python train.py --model="sound classifier" --dataset="read English sentences (LibriTTS-R)" --train_examples=15625 --noise_aug=0.002 --n_mels=80 --hop_length=160 --input="log_mel" --spec_augment=true --win_length=400 --targets=["voice"] --num_classes=2 --arch="conformer" --norm="layernorm" --hidden_act="swiglu" --mlp_ratio=2 --head_dim=64 --fused_qkv=false --qk_norm=false --inner_norm=false --kv_group_size=2 --subsampling=4 --layers=12 --width=160 --positions="sincos" --kernel_size=15 --loss="cross_entropy" --init="kaiming_normal" --residual_init="zero_last" --optimizer="adamw" --learning_rate=0.0011 --beta1=0.9 --beta2=0.999 --eps=1e-08 --max_steps=9100 --batch_size=256 --epochs=149.1 --lr_schedule="cosine_restarts" --final_lr_fraction=0 --warmup_steps=180 --weight_decay=0.4
Rows from block 6, named by matrix and row number. Each number is 50 + 12 x the weight over its row's rms, rounded and kept within 0 to 99. All counts start at 0. After the name is the row's rms in percent of the matrix's.
# pw1: conv module expand (GLU, value and gate stacked) (model.blocks.6.conv.pw1.weight, 320x160), inputs 108-159
pw1.114 103:55 37 41 77 51 69 63 55 49 50 56 52 44 47 39 32 42 65 55 43 51 47 46 53 46 52 43 33 45 58 42 51 51 59 68 74 56 48 67 56 53 60 64 45 57 46 46 39 64 61 60 45
pw1.115 093:65 53 52 45 49 46 50 40 38 46 58 73 52 37 47 59 33 52 37 47 63 41 54 39 30 50 32 49 54 35 53 37 58 47 56 47 49 37 59 60 43 49 61 41 55 47 67 60 26 47 50 55
pw1.116 105:44 41 56 49 31 44 58 64 59 58 50 58 61 38 45 57 38 56 56 58 67 49 67 53 53 71 55 72 40 42 58 67 64 59 43 58 30 31 62 62 44 53 48 50 54 46 63 62 18 62 47 50
pw1.117 110:65 70 69 57 55 42 23 35 50 51 47 64 45 57 44 45 58 72 37 60 19 65 41 62 36 47 15 36 35 45 53 31 27 45 76 39 56 61 54 53 52 42 54 33 41 64 35 58 41 42 51 62
pw1.118 089:78 28 49 56 70 45 62 62 60 74 70 58 35 30 53 20 30 65 46 50 58 45 31 24 36 39 51 48 55 49 44 56 53 44 49 59 48 53 40 57 56 40 55 45 44 49 51 64 59 30 63 50
pw1.119 111:55 66 66 57 54 37 45 42 58 50 45 44 39 74 56 43 44 48 42 61 42 49 39 53 38 27 58 47 52 51 56 46 57 48 44 60 50 70 56 57 51 51 63 16 62 62 39 56 83 46 47 59
pw1.120 086:47 55 51 49 38 59 54 67 60 71 45 26 48 51 69 62 59 64 68 46 50 47 46 59 59 48 52 40 76 65 35 69 45 61 48 53 49 31 39 49 68 44 61 36 42 65 47 41 57 63 78 52
pw1.121 081:58 55 51 53 55 26 34 36 44 44 50 47 56 51 47 34 71 45 62 65 33 59 44 54 63 38 67 38 30 40 58 44 29 61 56 33 59 71 32 39 42 49 49 45 42 60 40 47 57 43 39 31
pw1.122 094:37 43 46 61 55 43 54 67 52 48 53 15 50 33 64 49 67 64 61 54 46 49 58 48 32 25 67 49 61 54 63 43 63 68 54 54 58 54 50 56 81 47 47 51 60 48 26 53 46 74 55 55
pw1.123 097:58 71 56 29 55 31 10 37 63 42 56 55 60 49 57 66 60 58 52 45 36 59 53 51 48 47 60 30 61 47 60 47 36 54 54 29 57 60 56 48 55 47 67 63 45 48 62 45 62 36 56 63
pw1.124 084:47 60 51 44 56 52 61 48 58 45 43 50 55 51 43 37 85 54 69 57 40 57 44 58 62 51 80 33 36 44 60 65 49 49 40 36 55 52 39 39 36 53 44 69 45 53 36 43 52 47 23 32
pw1.125 089:50 72 69 57 43 52 56 37 40 55 47 71 46 74 33 55 54 56 57 36 31 42 35 79 51 49 27 48 46 51 45 53 30 59 52 42 37 48 47 46 51 41 44 44 54 56 40 44 51 55 33 42
pw1.126 104:59 33 50 35 37 43 50 40 33 61 53 49 31 78 54 34 52 43 36 33 60 47 41 47 55 48 40 62 27 54 44 60 65 36 66 44 38 53 39 33 40 35 55 12 55 30 57 48 59 35 29 41
pw1.127 098:43 51 61 50 37 43 59 58 53 54 39 31 56 44 52 47 57 56 53 35 53 64 54 63 61 48 58 48 78 79 52 54 48 55 49 64 59 59 55 37 84 44 47 40 55 65 63 55 72 53 84 56
pw1.128 101:51 76 72 60 38 41 30 30 54 47 36 45 62 53 47 35 46 43 42 51 45 44 68 72 62 57 32 66 41 62 40 56 28 32 44 32 55 32 35 39 41 45 62 42 25 53 58 43 41 44 48 59
pw1.129 104:54 59 56 53 42 50 43 49 59 38 49 59 62 42 42 32 65 62 54 43 55 61 67 70 23 45 40 59 59 42 52 42 39 55 48 46 46 30 59 41 53 55 61 43 45 42 65 63 33 71 36 69
pw1.130 100:41 47 53 52 66 40 57 44 52 36 37 56 52 71 33 64 62 35 34 44 49 71 29 48 52 40 66 70 50 38 40 61 57 73 38 35 51 50 28 32 40 52 41 70 46 39 42 72 39 45 29 30
pw1.131 111:48 62 59 52 48 44 64 50 59 59 52 12 42 69 47 54 49 46 53 68 45 68 48 62 51 48 49 55 43 36 32 53 60 64 58 34 50 68 42 47 50 63 45 66 37 58 35 55 39 23 38 41
pw1.132 094:38 69 30 47 46 65 56 66 64 53 44 19 48 57 64 72 57 37 61 61 45 41 56 57 63 44 41 44 49 48 44 28 55 34 48 59 45 60 60 57 41 62 34 65 53 46 48 39 61 39 53 58
pw1.133 084:57 38 56 53 63 41 55 74 62 64 68 28 51 44 65 41 66 48 56 49 36 64 40 38 48 57 41 45 77 57 52 50 59 54 61 66 65 50 38 45 55 47 54 45 40 53 07 50 58 48 65 51
pw1.134 113:50 69 36 42 49 58 64 43 40 41 53 34 45 40 42 57 73 55 68 36 50 47 69 56 60 62 58 19 63 46 40 43 27 60 58 74 53 55 68 53 52 44 44 70 61 42 64 61 69 47 68 57
pw1.135 103:52 49 63 45 65 55 52 61 41 68 49 27 48 56 65 59 52 50 48 70 46 63 29 58 50 48 47 51 62 78 32 46 73 42 31 62 68 70 37 43 66 61 44 36 46 85 48 45 53 60 76 56
pw1.136 101:61 79 51 36 56 60 65 51 47 56 56 29 36 60 57 43 71 43 52 61 47 62 52 69 60 53 44 65 55 50 44 57 61 62 57 39 42 73 60 72 55 72 52 63 54 57 52 53 37 43 47 61
pw1.137 102:56 45 44 65 40 50 57 66 50 52 47 33 51 29 38 46 42 59 41 39 72 46 77 47 37 57 60 46 46 59 40 43 33 51 39 60 57 34 68 49 67 50 48 31 36 75 63 30 41 65 56 51
pw1.138 109:41 48 62 49 41 55 40 66 75 56 38 55 61 40 47 47 53 48 48 48 47 64 67 52 80 62 40 63 37 65 58 61 46 39 51 50 50 41 44 48 20 48 43 60 58 56 59 41 52 81 54 39
pw1.139 097:35 15 42 49 60 51 72 65 45 66 47 36 42 62 63 52 56 40 60 62 49 49 46 48 50 21 69 58 54 43 62 51 64 69 51 80 61 70 60 66 51 64 51 50 50 51 33 60 70 64 60 53
pw1.140 094:50 52 52 51 37 24 55 45 46 63 39 44 56 43 44 51 47 51 27 47 57 51 36 54 41 43 35 52 50 47 45 42 79 52 62 56 56 53 62 51 54 58 68 33 48 51 60 55 54 52 64 60
pw1.141 106:35 71 47 28 55 57 62 39 48 31 57 54 46 57 29 64 53 52 47 36 33 32 59 42 48 67 85 44 73 32 54 43 42 63 39 50 60 37 60 34 66 44 57 48 36 51 65 69 61 32 23 45
pw1.142 091:54 56 45 50 51 44 27 54 41 60 47 62 54 54 56 58 26 61 28 44 71 46 49 34 46 57 33 53 53 31 47 65 55 43 38 51 49 49 50 58 42 62 55 10 49 47 79 49 58 44 54 59
pw1.143 091:60 59 54 47 42 39 52 46 51 45 58 66 48 50 43 61 43 55 38 33 55 36 54 34 40 60 28 42 53 38 25 54 44 43 64 53 67 27 53 58 55 50 59 33 51 63 73 63 58 49 43 61
pw1.144 092:51 33 44 43 54 57 59 58 50 45 56 26 48 54 46 39 68 54 71 55 40 68 66 56 55 67 73 60 61 46 56 57 70 66 30 44 48 57 30 54 81 47 52 52 44 69 40 54 49 63 65 43
pw1.145 084:51 51 47 43 51 22 34 48 47 48 40 64 44 51 60 60 49 58 38 49 53 35 54 45 34 44 39 62 59 35 39 34 50 36 55 56 54 43 50 57 49 47 51 55 54 28 51 49 57 53 59 62
pw1.146 081:48 32 35 54 59 44 60 60 51 50 68 37 59 48 59 38 71 56 48 64 22 56 39 39 27 47 76 45 67 47 60 24 54 49 40 51 42 64 55 57 52 52 46 62 48 55 50 61 49 47 53 54
pw1.147 086:63 43 57 62 68 47 66 61 52 47 53 41 34 62 56 44 54 48 53 45 37 51 42 39 27 47 82 31 38 41 72 42 56 48 48 42 53 56 40 68 38 55 44 60 36 41 22 44 44 51 40 38
pw1.148 087:57 46 46 34 40 49 38 45 38 51 48 52 44 58 46 73 22 45 37 49 59 45 46 44 51 69 32 71 53 12 48 41 63 43 36 50 51 45 44 51 41 53 59 57 41 57 79 59 44 35 51 58
pw1.149 114:52 47 66 65 59 45 82 55 60 70 59 41 50 79 65 30 44 42 46 47 43 41 52 60 54 30 41 22 64 70 52 50 50 57 42 67 46 43 44 54 49 49 46 53 56 37 27 58 79 52 49 41
pw1.150 104:40 55 66 64 56 60 54 48 55 49 38 37 40 45 58 36 60 52 45 23 39 68 59 54 32 36 57 65 56 34 57 56 40 52 35 63 37 28 49 35 45 60 33 34 52 49 53 67 41 72 36 59
pw1.151 089:39 29 37 53 33 43 51 54 50 68 45 33 52 27 54 32 74 45 54 45 64 48 60 49 51 41 61 55 55 59 46 49 40 50 52 61 51 56 41 53 38 34 60 59 47 39 34 39 39 69 35 58
pw1.152 104:34 39 48 47 51 37 54 45 59 52 49 72 43 68 36 32 31 51 55 60 46 20 66 57 38 57 55 47 44 52 43 59 43 61 62 41 54 46 36 43 37 37 48 43 44 40 42 57 64 78 35 53
pw1.153 102:67 78 44 48 50 38 53 34 58 33 44 38 29 35 63 45 40 64 77 42 54 48 50 51 48 55 40 30 52 46 25 51 32 69 56 46 47 57 65 57 75 67 45 68 61 59 56 69 62 41 64 63
pw1.154 114:54 62 50 42 55 30 59 55 65 45 45 52 42 61 57 58 77 45 61 39 42 54 64 42 46 58 63 40 45 28 48 28 54 52 39 42 60 40 30 36 49 41 38 63 52 55 52 65 66 48 35 54
pw1.155 102:53 33 63 49 59 49 33 52 56 62 62 43 53 45 64 29 37 48 49 58 49 49 25 52 46 45 44 62 58 62 42 43 67 31 56 35 52 35 34 55 56 48 52 51 38 50 35 38 46 44 54 40
pw1.156 095:49 39 50 38 64 57 50 50 35 47 79 46 38 61 49 57 56 42 39 53 43 42 41 30 40 47 71 44 48 16 80 43 56 62 55 44 47 67 40 63 40 30 34 58 43 33 42 44 41 50 22 39
pw1.157 105:40 44 35 53 47 62 57 43 45 46 24 52 50 37 56 54 41 53 42 31 61 48 87 36 60 51 47 37 62 45 51 41 22 50 50 78 59 37 69 50 55 43 43 41 60 28 72 68 73 65 61 42
pw1.158 112:52 32 54 60 47 25 48 59 72 59 54 40 67 63 69 73 54 65 48 73 50 64 40 67 35 31 53 53 70 61 54 48 55 44 45 60 67 29 46 58 67 70 62 50 45 64 44 64 56 48 72 67
pw1.159 110:53 53 36 53 49 79 41 77 39 48 63 57 66 29 34 53 44 41 45 46 56 43 54 56 53 68 66 59 51 52 49 65 50 41 54 46 53 52 57 64 57 52 39 55 47 40 83 32 30 55 34 67
pw1.160 115:51 33 41 30 45 53 47 48 41 46 57 41 29 57 49 34 38 82 51 59 59 43 60 49 55 51 60 49 85 56 48 63 53 70 57 59 71 62 40 55 67 47 72 54 50 58 35 66 69 47 55 55
pw1.161 111:49 47 34 46 43 39 52 42 44 53 67 57 58 83 58 52 46 59 47 71 57 48 41 48 50 40 32 41 36 46 54 49 35 53 70 34 49 48 44 64 55 60 35 40 36 36 32 45 38 54 28 25
pw1.162 097:63 44 54 13 36 25 24 27 32 37 57 53 43 30 53 56 51 69 38 54 52 45 47 34 33 56 43 53 65 60 49 44 49 53 63 46 66 56 35 46 70 26 59 52 47 46 41 50 34 61 52 65
pw1.163 098:65 47 49 53 44 57 52 19 54 63 49 52 42 50 60 60 53 58 57 43 45 50 69 37 47 52 47 51 80 53 39 55 21 36 41 59 30 32 60 48 67 50 41 65 66 69 47 46 71 40 66 57
pw1.164 087:53 58 57 44 45 74 49 55 47 49 52 53 43 48 36 42 40 53 56 38 45 38 39 61 52 80 48 60 32 52 57 70 54 43 49 37 43 35 33 29 25 50 54 42 25 37 60 37 25 39 29 30
pw1.165 113:43 53 71 49 44 49 58 47 48 66 39 42 72 32 38 57 39 33 64 49 32 27 65 61 43 72 39 55 50 52 43 36 52 43 31 77 31 37 62 50 56 41 49 45 60 50 71 62 36 42 33 51
pw1.166 108:44 57 45 55 50 71 63 73 54 45 60 61 30 69 43 52 50 41 39 57 38 56 29 56 49 31 52 50 21 32 39 56 63 40 40 53 46 62 64 46 24 62 45 44 45 50 44 32 45 22 26 39
pw1.167 106:67 50 47 56 64 44 66 64 59 52 58 36 13 54 70 16 42 62 44 50 53 49 26 24 33 27 45 48 42 35 50 43 57 62 53 52 65 60 56 47 65 48 55 32 43 47 42 75 62 25 50 46
pw1.168 104:33 48 72 44 46 46 58 43 57 57 52 64 28 62 49 20 54 55 68 38 52 27 54 51 56 52 40 60 38 57 34 71 33 43 55 47 43 42 34 36 36 28 42 43 58 54 44 54 44 29 36 25
pw1.169 119:44 24 48 33 42 75 65 47 47 41 39 40 35 49 38 40 40 45 77 22 48 34 58 50 56 56 52 59 45 35 36 63 35 59 35 49 29 56 43 35 33 36 54 57 53 40 55 41 43 35 32 26
pw1.170 075:51 66 60 46 53 55 64 38 43 42 46 52 34 50 32 47 47 42 53 34 59 45 63 39 50 65 67 63 35 41 34 66 59 61 49 32 33 51 34 44 39 32 50 32 44 47 66 39 28 50 36 45
pw1.171 117:64 71 54 39 33 73 61 55 31 56 60 41 50 41 43 52 49 45 42 47 54 56 40 48 45 59 51 54 49 35 45 46 44 58 70 44 18 62 50 77 54 58 38 50 31 24 36 63 12 44 34 55